Weights of a small segmentation model.
Model: 9.37M parameters, 48-pixel images, norm rmsnorm, moe soft, num experts 8, patch size [4, 4], layers 10, width 192.
Training: adamw at rate 0.0023, 21600 steps, batches of 64, held-out accuracy 87%.
Rows from block 4 of a small segmentation model, named by matrix and row number. Rows with one number within an expert belong to one neuron, the router's apart. Each number is 200 + 20 x the weight over its row's rms, rounded and kept within 0 to 999. All counts start at 0.
Before each expert's rows are labels from the 100 images, of 14976, where the router gives the expert most weight on average: "top examples" is what is common among them; "patch colour" is the nearest of a few named colours to the mean colour under the peak. Only what is clearly more common there than usual is listed. The data: aerial photos of the United States (SatlasPretrain). In brackets: how many of the 100.
# router: slot weights (model.blocks.4.mlp.router.weight, 16x192), inputs 96-191
# gate: expert gate (model.blocks.4.mlp.gate, 8x192x192), inputs 96-191
# up: expert up (model.blocks.4.mlp.up, 8x192x192), inputs 96-191
# down: expert down (model.blocks.4.mlp.down, 8x192x192, transposed), outputs 96-191

# expert 4
top examples: crop field (31)
patch colour: black (86)
router.8,179,193,230,223,190,222,215,197,213,220,211,201,215,213,211,223,192,190,175,189,200,224,195,180,182,188,242,196,215,215,212,217,216,216,192,190,194,212,169,192,204,181,205,190,219,188,174,212,165,172,180,210,221,182,197,226,196,194,151,214,192,165,207,225,208,195,188,215,183,191,214,227,192,170,211,225,234,167,215,181,206,157,196,200,240,211,184,194,189,226,239,193,184,199,193,201
router.9,198,220,171,227,197,211,204,192,213,184,173,206,208,213,200,208,180,186,217,163,206,223,210,171,203,200,188,197,211,200,223,200,199,220,172,211,213,203,191,217,184,228,195,245,192,181,207,167,181,174,212,203,193,206,206,214,179,189,182,219,206,164,197,197,205,206,179,233,256,168,245,212,176,159,210,194,161,238,213,200,246,202,191,192,237,196,195,198,207,218,223,209,208,181,207,204
gate.2,194,192,211,162,202,233,211,209,188,212,188,200,211,204,224,191,204,189,201,210,198,244,209,258,213,196,215,230,207,185,195,205,221,195,211,190,190,191,211,174,219,219,198,218,223,195,193,219,247,186,201,222,185,189,198,190,192,192,204,138,186,240,189,225,178,208,219,216,187,188,195,194,207,246,202,216,219,196,184,223,205,193,204,206,163,197,207,144,181,184,198,197,191,185,192,209
up.2,197,162,200,210,185,168,193,190,198,197,203,197,202,136,216,199,204,211,173,172,203,239,217,213,201,214,166,230,206,199,193,213,258,211,188,201,192,191,194,209,214,237,215,200,209,208,213,179,177,202,201,169,226,194,194,214,189,257,155,154,205,182,208,229,209,209,203,181,187,157,173,199,223,158,217,214,206,171,181,173,171,199,187,228,195,203,202,204,217,225,176,179,190,198,223,199
down.2,161,208,206,205,230,205,222,187,201,125,204,192,182,180,223,190,148,199,217,222,206,199,224,194,206,201,180,201,182,182,212,167,226,199,227,232,213,201,204,193,191,237,208,222,198,213,220,191,237,187,210,168,202,192,229,180,134,214,188,221,177,197,208,200,239,208,197,188,217,195,201,191,192,195,203,211,201,178,212,175,171,209,198,182,184,201,205,230,206,235,212,185,217,238,209,175
gate.3,179,210,192,255,195,175,209,195,236,161,224,194,215,182,211,208,195,197,205,191,197,196,200,164,215,192,137,200,191,194,235,215,157,219,212,184,198,191,214,208,186,208,204,184,231,195,211,198,187,191,194,184,208,227,204,230,188,203,229,225,229,218,186,181,217,198,198,202,207,187,214,218,188,170,220,191,228,203,201,160,201,229,157,175,239,198,191,216,119,211,197,202,194,215,161,207
up.3,178,214,212,222,201,165,199,168,197,166,202,196,196,162,216,191,200,190,223,203,191,189,207,178,212,194,187,210,194,171,221,190,208,193,210,190,196,168,198,225,207,177,207,172,216,152,201,205,145,192,177,198,206,232,197,198,191,179,248,232,212,188,198,193,190,192,182,200,214,187,195,195,182,193,196,208,215,175,223,179,204,244,196,175,209,206,208,160,142,208,194,217,218,199,176,223
down.3,231,214,201,189,196,193,204,195,190,188,227,195,208,188,208,190,186,185,248,208,182,223,222,212,205,236,176,195,205,199,220,184,205,224,182,207,205,209,202,222,202,189,191,191,191,182,204,198,204,201,177,172,183,208,182,208,207,173,155,190,212,214,223,249,196,196,197,193,213,172,186,225,195,225,206,195,210,202,214,175,212,205,192,216,203,174,217,157,217,233,166,199,267,239,245,207
gate.4,201,189,179,166,195,188,206,233,205,176,210,209,197,165,200,201,202,200,184,192,196,208,204,266,214,191,148,194,198,196,191,204,228,218,197,187,192,135,210,166,206,196,205,193,219,197,179,182,181,184,209,230,206,218,202,212,187,217,198,149,188,217,196,165,238,212,161,190,226,187,192,193,181,169,236,192,203,178,193,188,180,182,169,205,197,195,178,266,205,221,182,186,161,259,207,215
up.4,223,244,182,245,214,225,203,219,217,198,223,220,187,245,187,216,211,194,188,190,209,231,187,137,178,198,211,195,185,254,206,214,214,202,211,211,203,212,202,211,198,200,193,181,209,204,227,200,211,208,224,202,210,179,204,204,236,203,185,240,203,210,200,194,212,210,220,202,198,216,231,232,244,228,200,202,186,229,211,228,245,209,238,199,187,206,204,196,211,178,192,200,231,176,233,181
down.4,241,166,195,194,191,201,239,209,160,214,183,195,216,214,191,176,221,210,193,148,215,236,189,215,187,229,204,219,212,220,180,218,166,213,196,196,199,200,195,180,180,190,176,188,195,201,191,202,200,224,215,216,202,221,243,213,279,202,233,176,164,192,206,207,189,167,207,198,202,221,193,179,219,199,189,181,179,203,201,218,268,195,173,175,206,186,204,186,184,186,180,194,185,196,181,192
gate.5,210,221,234,177,207,215,206,194,208,176,192,195,210,212,198,206,212,198,182,221,206,216,200,205,183,200,212,199,214,209,209,203,151,216,225,182,181,196,210,204,203,177,182,204,169,226,199,233,248,201,204,194,175,199,198,223,179,184,226,204,223,235,205,235,154,191,191,175,156,232,217,187,167,205,206,193,208,170,236,219,187,213,198,213,211,195,197,187,218,220,230,185,202,187,152,173
up.5,200,191,193,207,194,208,200,152,181,194,183,198,209,173,197,211,198,199,241,193,200,237,190,192,185,195,232,169,203,189,192,209,199,180,204,194,204,151,182,195,196,189,183,235,216,185,198,187,169,194,195,224,197,202,200,231,189,180,172,207,214,208,203,215,190,200,191,227,235,182,208,203,210,132,175,225,197,203,204,156,178,197,208,194,172,200,186,216,185,190,214,205,253,160,249,222
down.5,180,202,223,202,208,198,235,191,156,194,252,202,216,180,231,217,193,191,200,200,197,191,205,208,207,211,226,206,221,181,192,214,193,171,227,213,203,237,209,223,206,201,218,204,209,199,192,220,202,210,196,169,216,220,190,183,184,199,174,182,216,178,206,166,210,179,186,180,200,175,195,181,194,210,272,223,212,238,215,155,190,183,193,218,213,225,198,199,204,191,226,191,238,212,210,162
gate.6,197,196,184,141,214,196,197,188,207,196,187,195,197,211,197,188,218,188,170,188,201,177,191,171,190,201,204,194,215,202,180,218,180,211,201,171,189,165,207,192,237,241,192,217,194,194,197,215,212,211,207,216,183,179,198,189,189,197,221,224,186,205,196,206,161,194,187,203,192,199,205,168,213,189,185,187,199,192,216,195,225,199,211,197,197,202,186,244,298,202,205,198,193,204,191,164
up.6,203,214,196,173,200,196,209,195,214,189,205,200,212,208,211,210,194,196,187,216,188,228,199,265,218,187,167,179,199,183,218,171,199,212,202,195,198,208,209,205,242,210,174,195,213,203,205,171,214,219,210,210,196,159,189,160,223,218,239,159,173,206,184,232,235,201,209,192,195,175,213,159,187,237,185,194,213,187,191,190,180,190,205,180,234,209,199,148,220,180,218,204,177,223,227,178
down.6,191,186,196,222,204,194,199,170,218,202,209,206,196,213,136,197,199,188,193,187,180,234,223,178,201,224,198,214,198,207,184,211,211,179,233,211,195,215,205,209,212,196,212,193,195,199,199,220,188,217,198,208,196,156,210,167,239,186,200,194,240,222,249,211,151,218,203,198,224,213,214,214,199,190,159,237,195,198,187,194,213,209,203,210,209,162,199,183,215,181,168,238,186,241,247,200
gate.7,194,226,191,214,193,165,203,143,204,191,209,209,196,206,202,202,215,205,231,216,203,293,200,186,212,216,170,195,192,196,204,218,205,204,194,210,198,184,197,208,232,241,175,187,211,184,197,190,222,199,186,197,188,195,204,193,181,185,177,173,185,215,201,164,189,210,213,203,184,194,197,207,200,198,191,232,238,214,181,165,164,242,218,195,237,209,186,205,228,200,199,191,225,219,244,194
up.7,208,220,213,223,201,191,196,181,201,259,178,193,219,225,198,206,204,207,235,180,204,253,176,208,178,199,195,228,195,216,218,174,159,204,207,206,205,208,205,235,189,176,214,202,220,195,164,220,144,204,205,187,204,218,199,204,224,183,191,182,211,172,193,219,157,204,188,196,212,195,218,201,225,205,136,214,182,216,198,185,195,245,236,201,203,199,197,167,180,223,200,209,234,157,152,191
down.7,214,194,199,173,207,212,192,226,234,215,153,196,212,210,213,191,213,215,215,199,192,170,172,174,215,190,202,200,196,198,245,202,191,211,180,236,181,206,202,194,189,218,198,230,191,167,200,163,193,236,208,194,186,216,231,178,184,216,188,205,210,195,206,227,163,252,185,201,195,186,234,156,151,186,229,216,179,188,212,214,192,204,201,210,213,238,175,205,220,185,206,207,237,210,190,204
gate.8,164,179,188,195,212,217,201,239,206,167,197,183,190,209,222,201,201,206,168,221,206,150,185,198,200,188,205,234,185,175,187,243,170,211,212,184,181,173,231,175,220,220,175,201,176,226,229,197,202,189,201,249,187,205,205,219,222,224,250,218,173,230,192,178,193,198,222,229,189,200,199,191,176,187,204,188,222,191,190,224,207,233,205,201,188,209,200,241,206,213,216,185,173,242,191,194
up.8,211,213,161,216,195,187,201,225,227,170,212,208,212,210,196,205,187,201,186,201,197,171,200,175,200,206,150,189,185,236,215,215,163,212,184,210,208,240,188,219,172,231,194,187,164,213,220,173,191,196,202,189,198,203,204,207,197,223,226,209,203,211,205,202,239,205,228,213,203,188,247,198,194,192,208,169,187,222,189,212,222,192,151,186,234,190,192,239,185,204,194,220,210,232,236,194
down.8,192,191,179,210,216,205,202,245,208,168,181,180,188,175,217,192,200,204,204,238,241,180,192,190,212,199,166,230,179,198,214,200,211,234,185,212,226,185,211,220,198,204,169,200,184,205,245,195,262,209,222,217,203,228,226,198,207,228,221,188,174,210,195,176,221,181,214,225,202,217,213,204,220,199,200,176,176,164,201,211,183,215,206,188,177,218,198,237,164,194,172,203,200,215,226,219

# expert 5
top examples: building (78)
patch colour: grey (87)
router.10,221,205,215,229,211,239,206,173,220,208,218,185,209,192,214,223,202,204,181,203,205,215,173,211,169,188,214,232,220,215,219,212,209,222,224,195,225,204,195,199,207,163,202,185,236,193,183,189,204,228,230,179,212,175,196,220,199,199,208,201,213,184,204,222,207,203,187,211,184,223,195,212,218,186,213,198,206,181,220,204,184,169,208,196,203,210,211,212,223,237,195,178,180,203,203,231
router.11,196,164,204,202,201,218,196,195,200,242,215,200,202,209,172,223,198,207,183,181,205,224,176,168,194,210,220,214,206,198,167,213,180,164,218,187,229,175,172,191,198,178,230,154,193,216,169,213,140,195,234,203,220,200,210,220,250,225,198,221,219,178,199,200,185,207,207,194,195,235,182,223,233,218,176,231,234,230,213,220,220,206,189,198,206,219,210,200,189,185,205,203,201,223,172,191
gate.2,189,185,180,159,205,197,203,212,161,216,165,200,200,226,187,193,191,195,163,183,196,229,215,221,214,203,226,170,186,203,171,199,179,161,191,198,183,193,195,144,158,229,201,227,155,203,222,202,187,212,196,251,175,189,197,182,213,211,203,205,215,224,194,206,166,200,193,186,193,173,199,197,174,201,231,185,167,202,208,211,256,187,220,205,148,195,189,187,245,182,191,217,223,167,194,165
up.2,214,211,184,206,222,186,192,178,187,215,207,200,194,245,184,208,204,196,208,212,209,255,197,173,202,216,258,197,185,182,190,172,162,160,219,202,203,173,183,164,185,212,200,224,226,204,192,239,197,187,208,242,193,208,199,206,217,184,191,215,184,201,196,197,142,198,190,194,193,219,205,208,188,225,214,219,220,209,188,206,193,198,214,215,183,195,196,183,219,180,256,196,193,214,205,194
down.2,220,222,191,218,178,186,195,220,153,232,236,182,209,259,222,196,228,223,212,173,207,199,180,197,180,214,249,220,231,220,196,210,146,217,207,172,210,205,215,179,196,170,210,194,222,194,185,223,169,170,224,239,220,210,179,191,207,198,168,168,201,192,205,181,177,195,204,209,188,188,202,162,208,202,213,194,207,203,190,237,233,199,181,225,205,173,215,235,209,233,231,208,225,168,201,214
gate.3,199,185,193,173,192,168,190,209,159,209,186,187,206,201,201,200,201,189,246,161,191,204,197,217,186,216,193,174,197,225,186,169,189,194,193,202,216,182,208,175,187,209,218,231,244,197,214,219,187,204,195,181,196,224,202,174,199,180,232,191,195,191,199,200,180,189,176,219,252,179,213,180,188,179,225,199,202,224,187,208,212,210,181,204,206,194,190,162,212,214,182,219,229,191,199,201
up.3,157,192,214,210,205,222,209,187,196,152,202,218,206,189,244,186,194,192,206,182,191,148,178,203,181,191,168,186,213,191,195,238,237,193,194,204,206,223,203,180,212,236,201,185,189,170,232,178,227,190,194,185,187,179,198,172,157,195,203,188,151,223,210,184,220,205,189,178,214,189,195,215,193,195,251,192,197,187,168,206,195,191,202,174,227,208,211,208,203,179,175,196,191,159,229,187
down.3,174,210,237,233,205,190,173,177,227,188,167,214,201,173,195,234,189,190,181,188,198,188,215,188,229,188,175,201,207,142,190,188,230,189,176,188,172,204,180,214,226,205,197,199,190,189,179,187,191,174,179,178,188,183,220,223,161,199,198,196,181,183,186,190,224,218,200,191,214,182,176,225,194,209,168,221,188,201,198,195,198,205,245,203,216,224,194,215,194,181,193,239,187,179,190,166
gate.4,181,168,205,188,197,198,209,230,185,184,175,201,202,189,198,205,203,189,200,206,196,182,209,216,200,199,202,194,192,185,179,197,216,177,194,196,203,216,219,225,208,216,202,176,178,203,249,207,244,224,190,190,202,184,199,202,200,189,204,178,201,226,193,213,200,196,212,203,215,202,187,185,186,223,209,179,179,221,186,197,211,186,201,212,185,190,217,160,201,173,150,193,221,164,229,148
up.4,223,196,209,180,174,166,200,208,204,190,208,190,187,144,167,214,207,210,181,182,215,237,221,208,196,196,194,204,187,214,200,194,208,211,204,195,182,191,194,224,202,209,205,202,204,228,183,189,173,216,194,182,228,206,202,217,245,225,178,204,236,167,201,206,233,196,220,206,181,178,183,189,208,162,149,209,202,185,217,159,225,210,194,229,165,202,196,175,202,220,180,209,231,191,181,208
down.4,190,185,171,165,191,191,210,196,211,177,203,193,206,190,212,170,181,179,203,188,173,194,205,223,191,198,215,168,198,251,215,206,198,206,224,230,236,231,224,207,187,222,178,204,204,224,216,178,190,200,196,189,209,191,194,194,218,210,182,220,225,207,216,231,208,185,202,190,211,212,219,159,188,195,221,195,219,200,194,191,156,201,157,181,190,207,205,181,204,217,195,179,216,225,194,211
gate.5,201,196,219,233,206,168,193,181,217,233,183,214,195,181,205,198,206,206,222,164,205,252,203,222,200,172,190,209,197,187,190,223,248,228,201,196,207,155,198,208,206,190,203,162,228,205,191,158,164,204,210,185,205,183,189,201,162,221,226,171,187,177,198,164,243,195,196,197,206,183,204,200,221,168,146,203,205,180,191,180,214,216,190,184,190,199,200,250,160,207,193,198,193,205,207,210
up.5,211,206,212,210,206,185,200,220,214,223,218,192,196,159,202,204,205,212,220,153,219,172,223,228,228,196,208,246,199,200,208,204,184,217,210,191,201,211,208,211,156,183,192,209,205,217,189,186,172,211,201,206,193,178,190,220,152,208,226,219,229,189,196,206,242,205,200,216,197,207,195,196,223,203,161,188,180,167,216,212,213,184,157,183,181,211,207,186,92,229,189,208,209,174,173,210
down.5,241,176,195,173,216,189,196,185,167,186,212,206,214,244,165,176,205,200,209,215,210,198,213,181,207,217,194,173,211,207,178,204,159,190,177,179,194,209,188,167,208,193,206,220,198,206,221,204,188,181,182,223,178,199,206,154,236,199,152,181,183,168,172,209,201,258,192,192,211,211,223,197,212,214,259,196,193,198,191,188,204,209,210,203,190,142,199,219,253,234,218,225,201,221,222,231
gate.6,198,168,186,174,210,189,201,194,192,233,210,192,195,232,197,197,203,194,235,253,194,268,196,193,179,202,228,211,197,190,173,180,164,168,209,201,204,165,185,195,236,187,231,186,196,203,206,193,223,205,199,226,203,236,205,216,194,187,161,198,174,240,199,156,150,202,194,208,220,206,216,196,194,188,221,210,233,218,182,214,155,202,185,197,219,192,208,196,228,206,213,184,205,193,180,201
up.6,181,174,198,191,217,168,202,182,178,207,200,186,194,215,195,208,205,196,206,210,203,173,196,171,172,196,222,232,204,187,167,184,175,160,210,207,209,194,176,193,248,208,202,206,186,186,175,196,172,206,200,213,184,197,200,203,190,209,184,173,170,208,204,164,154,189,190,205,208,197,211,204,187,164,182,214,214,201,180,192,199,215,196,199,224,200,226,192,202,230,215,195,169,177,204,190
down.6,209,213,195,161,185,192,210,208,215,218,177,218,213,235,194,211,206,187,197,175,200,174,206,266,194,186,215,195,199,227,220,189,194,213,210,226,219,239,196,209,217,222,203,188,185,239,194,202,203,194,218,210,201,190,181,177,198,201,231,183,225,232,174,155,183,236,206,197,199,227,206,167,198,209,227,213,214,184,187,210,192,213,230,263,185,226,201,196,198,202,196,209,145,166,222,227
gate.7,194,197,232,160,206,194,202,201,173,197,168,200,206,224,207,173,197,188,205,180,195,227,207,264,204,207,184,170,198,187,187,191,218,177,183,213,197,223,209,196,201,224,200,207,197,203,234,194,220,214,188,206,191,160,195,162,176,192,197,192,179,186,199,196,194,206,185,185,212,229,191,166,148,196,203,192,174,226,204,229,203,180,197,210,187,204,202,173,208,168,189,201,217,149,197,175
up.7,202,215,221,217,221,247,206,225,181,204,196,183,221,252,191,210,202,200,189,202,196,181,204,198,183,201,232,196,209,214,194,166,154,182,228,200,205,157,186,174,171,168,197,223,183,211,204,241,180,188,205,238,186,213,203,218,213,160,219,205,197,208,185,198,143,192,182,193,190,192,225,196,159,215,216,189,183,198,195,215,225,195,207,199,174,197,209,176,141,191,211,204,185,191,207,200
down.7,213,225,184,224,189,207,212,206,202,213,209,217,221,238,177,195,200,197,224,191,223,175,175,227,202,209,225,233,206,216,223,215,163,219,181,170,199,184,205,184,171,180,184,215,202,206,189,204,202,208,206,239,195,187,198,202,178,205,212,175,190,212,178,173,176,193,222,214,192,220,211,153,198,198,168,185,173,185,193,233,201,201,205,189,175,203,184,199,153,190,220,205,164,166,213,184
gate.8,187,169,200,173,195,205,217,228,174,190,178,200,205,193,194,197,221,184,221,199,200,169,197,219,211,202,181,181,185,183,170,205,221,157,184,199,212,208,210,224,211,215,207,181,182,192,243,191,226,211,193,192,201,172,202,189,199,187,231,181,192,219,197,203,205,197,204,206,224,197,195,187,198,218,193,194,194,225,179,200,206,195,198,199,197,196,201,160,195,160,154,204,227,157,226,168
up.8,218,190,212,185,179,160,195,208,205,186,207,191,188,153,169,212,206,208,192,205,208,260,226,205,217,200,184,210,186,204,192,201,206,202,191,195,187,182,202,236,218,209,203,200,209,225,182,190,185,214,189,190,225,201,202,221,242,240,184,200,235,183,200,205,240,194,220,199,186,167,179,183,215,180,135,211,202,199,227,164,226,222,174,224,166,200,198,188,193,209,198,206,217,206,186,224
down.8,197,206,175,161,193,191,208,199,197,174,213,187,201,187,217,171,178,181,223,191,176,193,208,225,190,204,205,169,196,244,218,201,199,206,228,234,229,222,227,204,191,231,191,192,210,217,230,194,193,217,207,178,211,177,199,187,233,212,176,214,228,204,210,226,212,183,200,192,209,202,220,163,179,191,239,187,218,211,202,204,177,189,151,197,175,195,209,193,204,220,194,181,229,227,197,207

# expert 0
top examples: building (80)
patch colour: white (46); pink (39)
router.0,217,190,193,207,204,175,190,199,184,272,185,189,230,242,176,214,238,199,186,191,208,196,218,181,206,195,261,221,188,224,201,182,155,174,242,202,190,196,196,191,191,191,207,223,209,233,162,227,172,231,216,223,182,202,193,209,212,186,180,209,221,173,205,200,162,189,192,229,175,219,203,208,187,225,198,197,226,206,212,215,182,209,218,224,194,186,189,176,193,202,230,193,200,188,155,183
router.1,190,173,185,199,213,178,201,215,185,248,199,203,213,236,175,201,197,179,216,169,193,200,213,165,246,199,245,206,209,167,196,218,165,152,188,185,231,159,197,139,204,206,227,237,169,200,202,190,185,189,182,224,176,186,204,197,241,222,210,217,197,190,201,178,177,200,172,226,228,188,232,206,188,215,228,197,237,200,184,207,207,188,193,163,219,212,200,194,194,192,236,225,209,194,213,202
gate.2,207,215,222,171,200,237,216,200,178,183,206,199,199,186,191,175,198,200,210,239,207,218,184,220,191,192,178,153,208,199,183,186,207,203,214,208,208,203,203,190,225,214,210,173,175,197,215,181,215,179,204,194,200,211,199,167,226,190,191,184,159,257,196,193,190,194,198,232,224,235,209,155,246,170,198,225,176,234,174,210,233,178,205,171,217,172,205,221,218,206,160,188,181,206,238,193
up.2,222,210,224,203,212,237,200,199,168,183,168,179,192,218,188,201,183,184,182,204,203,254,202,194,207,208,212,178,182,224,187,175,186,173,189,205,220,158,200,154,183,232,180,216,182,218,197,220,160,200,196,180,204,176,198,184,230,206,264,206,178,192,198,199,186,190,158,142,222,203,188,192,192,223,221,217,200,211,210,210,233,177,192,202,207,195,181,188,231,192,221,200,197,231,169,191
down.2,239,221,183,211,193,187,183,186,223,165,223,197,200,209,163,234,149,214,218,227,209,157,213,178,160,203,207,213,216,255,230,217,147,203,217,223,223,188,196,186,193,198,187,212,184,234,190,217,194,218,205,241,206,179,217,235,215,197,204,208,202,219,150,185,188,190,168,191,201,205,212,173,160,190,194,189,213,216,214,186,216,196,208,232,176,231,220,174,172,185,202,163,173,221,189,202
gate.3,188,183,228,182,191,239,204,202,157,215,212,189,198,190,202,195,203,191,187,188,198,189,200,213,229,191,237,156,209,191,189,187,215,171,193,210,203,165,198,182,209,186,200,215,206,231,187,201,244,190,201,218,209,193,197,192,223,181,159,197,223,208,191,192,193,197,156,195,210,201,187,193,198,220,211,218,247,182,202,204,224,153,199,187,172,207,181,143,173,166,211,190,177,165,198,189
up.3,222,230,175,203,193,170,203,193,173,215,170,198,194,201,208,207,208,192,207,166,196,259,179,196,188,204,191,209,200,216,201,181,191,183,180,201,198,190,189,186,224,225,192,205,189,187,216,191,192,212,203,203,196,193,201,187,196,195,202,169,167,220,189,197,162,204,186,225,228,180,176,196,249,235,217,142,192,235,189,205,176,212,186,198,236,208,213,208,275,225,219,192,200,192,172,198
down.3,213,208,189,203,192,178,207,160,186,173,179,181,183,186,194,168,195,204,186,235,196,186,196,267,181,247,167,214,204,194,212,193,187,190,189,240,208,199,207,184,188,190,161,209,204,209,183,191,198,216,189,185,196,244,166,202,175,169,201,184,178,193,163,199,192,190,188,192,209,199,195,243,224,210,211,206,203,197,191,174,235,201,187,216,212,199,218,187,191,167,204,197,193,198,169,200
gate.4,212,228,174,196,213,202,200,164,179,148,185,188,194,193,167,203,204,205,204,219,201,185,220,217,197,190,186,168,201,210,192,178,181,203,211,187,204,189,200,262,169,210,196,208,218,224,219,195,171,192,224,191,219,208,188,198,245,219,188,217,231,175,201,205,180,203,164,201,193,216,229,180,212,189,137,204,153,223,204,201,210,236,181,210,167,183,213,224,159,195,207,197,231,209,223,199
up.4,205,222,178,191,185,160,206,164,224,163,192,201,204,174,200,208,201,196,199,225,190,175,201,162,205,197,156,169,193,209,202,188,180,231,198,220,207,191,211,204,164,200,203,200,203,211,197,203,190,189,185,195,229,223,208,215,200,220,110,237,223,195,210,184,183,204,203,194,193,189,227,200,186,211,176,231,219,191,203,196,193,213,198,202,153,197,184,209,148,191,199,207,232,231,212,206
down.4,237,215,204,170,215,182,158,215,198,177,173,204,195,178,212,235,205,202,195,206,187,168,209,220,218,220,154,195,188,202,218,172,211,207,185,228,191,224,185,183,202,196,167,200,194,162,199,203,201,217,180,190,206,174,137,203,212,213,176,206,191,217,184,223,189,235,207,192,213,212,206,198,196,210,213,189,185,193,214,192,171,185,181,208,187,232,195,200,199,176,184,182,190,219,177,197
gate.5,194,206,187,237,185,185,206,185,195,228,216,195,211,208,193,200,190,182,200,177,208,172,203,199,181,208,177,224,205,223,198,223,229,211,198,197,193,232,213,180,214,235,196,179,191,189,178,174,171,192,216,214,208,184,203,202,220,193,235,186,208,180,213,175,216,209,187,208,202,159,188,223,213,183,224,210,223,178,198,196,235,205,184,199,186,204,199,256,179,226,198,204,209,252,212,212
up.5,187,227,197,140,194,256,195,229,189,193,204,205,199,234,186,190,215,205,130,204,199,237,204,174,219,191,208,187,174,198,202,196,229,194,173,193,185,192,196,188,216,181,209,218,205,214,177,164,228,201,201,228,214,177,193,190,228,183,217,224,228,196,194,207,223,197,197,213,208,214,225,214,207,221,238,221,191,182,241,198,203,161,254,194,209,192,194,173,232,217,194,204,156,212,200,196
down.5,194,149,204,204,201,210,197,177,155,198,230,198,191,208,223,200,212,193,234,218,198,176,185,214,196,190,197,216,202,181,178,201,168,180,185,194,218,182,215,189,202,165,208,214,188,233,188,214,208,175,175,194,194,171,236,213,214,196,177,217,193,208,224,205,215,185,234,192,199,185,184,209,207,205,148,184,209,198,192,186,223,218,165,227,209,222,195,169,174,200,200,207,226,141,197,213
gate.6,221,185,220,168,171,193,198,199,189,152,229,198,176,160,188,185,199,194,216,212,214,187,204,218,195,182,168,155,181,182,191,191,226,205,194,213,209,214,198,208,208,248,210,228,200,225,220,193,196,194,209,167,200,219,204,186,185,226,186,220,180,209,202,189,244,195,179,189,220,246,182,171,221,154,227,200,174,212,182,185,258,214,201,191,214,190,177,232,246,218,194,183,199,228,212,214
up.6,197,170,183,202,190,180,211,248,200,231,230,195,217,216,194,193,201,204,233,220,204,114,200,227,218,205,209,228,205,172,188,204,198,184,225,194,203,208,201,217,198,189,215,234,212,212,229,226,269,204,188,236,183,202,201,214,182,166,167,200,202,224,199,197,200,197,192,234,207,195,210,207,176,204,181,166,198,196,207,200,183,196,206,206,196,202,207,191,164,198,201,199,215,177,248,184
down.6,180,201,202,180,197,192,232,232,150,232,194,194,220,212,178,174,229,181,221,175,210,199,181,185,220,180,184,181,215,159,205,192,220,197,207,169,205,214,193,203,216,202,206,163,200,194,204,230,186,171,199,191,196,187,211,173,233,202,189,201,202,175,190,210,180,180,228,200,185,182,180,194,246,220,186,196,202,187,207,221,204,194,209,223,222,193,193,211,217,250,193,233,244,181,213,222
gate.7,204,241,215,173,185,229,205,178,187,162,200,192,196,190,219,188,207,186,176,168,209,207,187,232,191,189,166,179,197,205,223,216,233,211,210,189,188,206,206,196,193,201,190,201,214,211,203,203,151,192,203,183,209,195,196,166,171,200,210,237,186,198,169,213,216,201,182,192,200,278,167,178,208,188,177,203,217,196,230,201,199,217,248,229,211,201,203,175,214,193,173,202,187,188,154,211
up.7,209,226,216,217,199,211,197,240,176,237,180,188,193,207,201,192,181,184,211,207,204,161,206,221,216,206,237,224,189,195,198,178,180,187,215,195,206,185,202,138,196,218,198,247,202,201,228,226,239,189,184,210,181,184,194,193,191,158,231,220,162,204,186,186,162,198,148,192,255,151,189,195,167,198,208,190,195,188,204,200,203,190,247,203,202,206,178,194,182,201,211,187,194,215,196,191
down.7,221,166,195,175,197,193,174,202,210,203,212,184,207,199,179,208,171,213,222,199,213,175,198,149,175,212,226,184,203,225,225,159,199,214,210,191,204,212,187,187,203,204,210,214,206,215,190,222,164,212,212,221,207,194,190,218,225,190,185,195,212,165,171,208,189,200,176,185,210,184,208,185,169,182,159,191,205,196,198,193,216,210,253,227,185,202,232,198,172,218,191,196,192,197,180,232
gate.8,198,170,196,169,174,179,191,197,175,154,194,192,188,171,189,177,215,193,228,201,209,177,207,221,198,192,174,163,172,200,184,188,209,179,176,200,202,201,176,207,177,235,212,225,200,215,219,208,192,216,189,166,192,210,194,165,203,221,182,186,160,209,188,200,212,210,140,196,217,208,178,157,208,183,207,171,180,245,215,193,223,217,177,191,205,185,197,252,227,207,202,152,198,221,184,209
up.8,181,169,172,198,193,175,209,219,205,230,219,191,218,214,186,195,196,203,230,203,191,154,223,202,225,209,215,217,218,163,190,205,192,189,205,187,203,214,211,218,207,188,208,223,200,208,222,210,250,187,171,233,189,203,201,204,185,175,155,183,214,205,198,211,196,196,189,241,203,195,211,201,170,213,186,171,202,204,214,198,202,178,190,194,191,200,218,183,158,193,212,204,210,173,226,187
down.8,177,203,210,181,201,199,229,216,142,224,181,196,212,215,190,174,248,186,223,177,208,201,182,196,231,189,192,187,237,149,194,194,200,186,207,187,210,204,189,196,208,182,188,169,191,186,202,224,194,168,191,195,204,167,208,146,234,184,200,214,201,184,203,215,167,186,216,205,184,180,186,194,245,221,176,193,205,181,208,200,198,180,202,206,233,197,186,197,216,236,200,234,244,173,216,209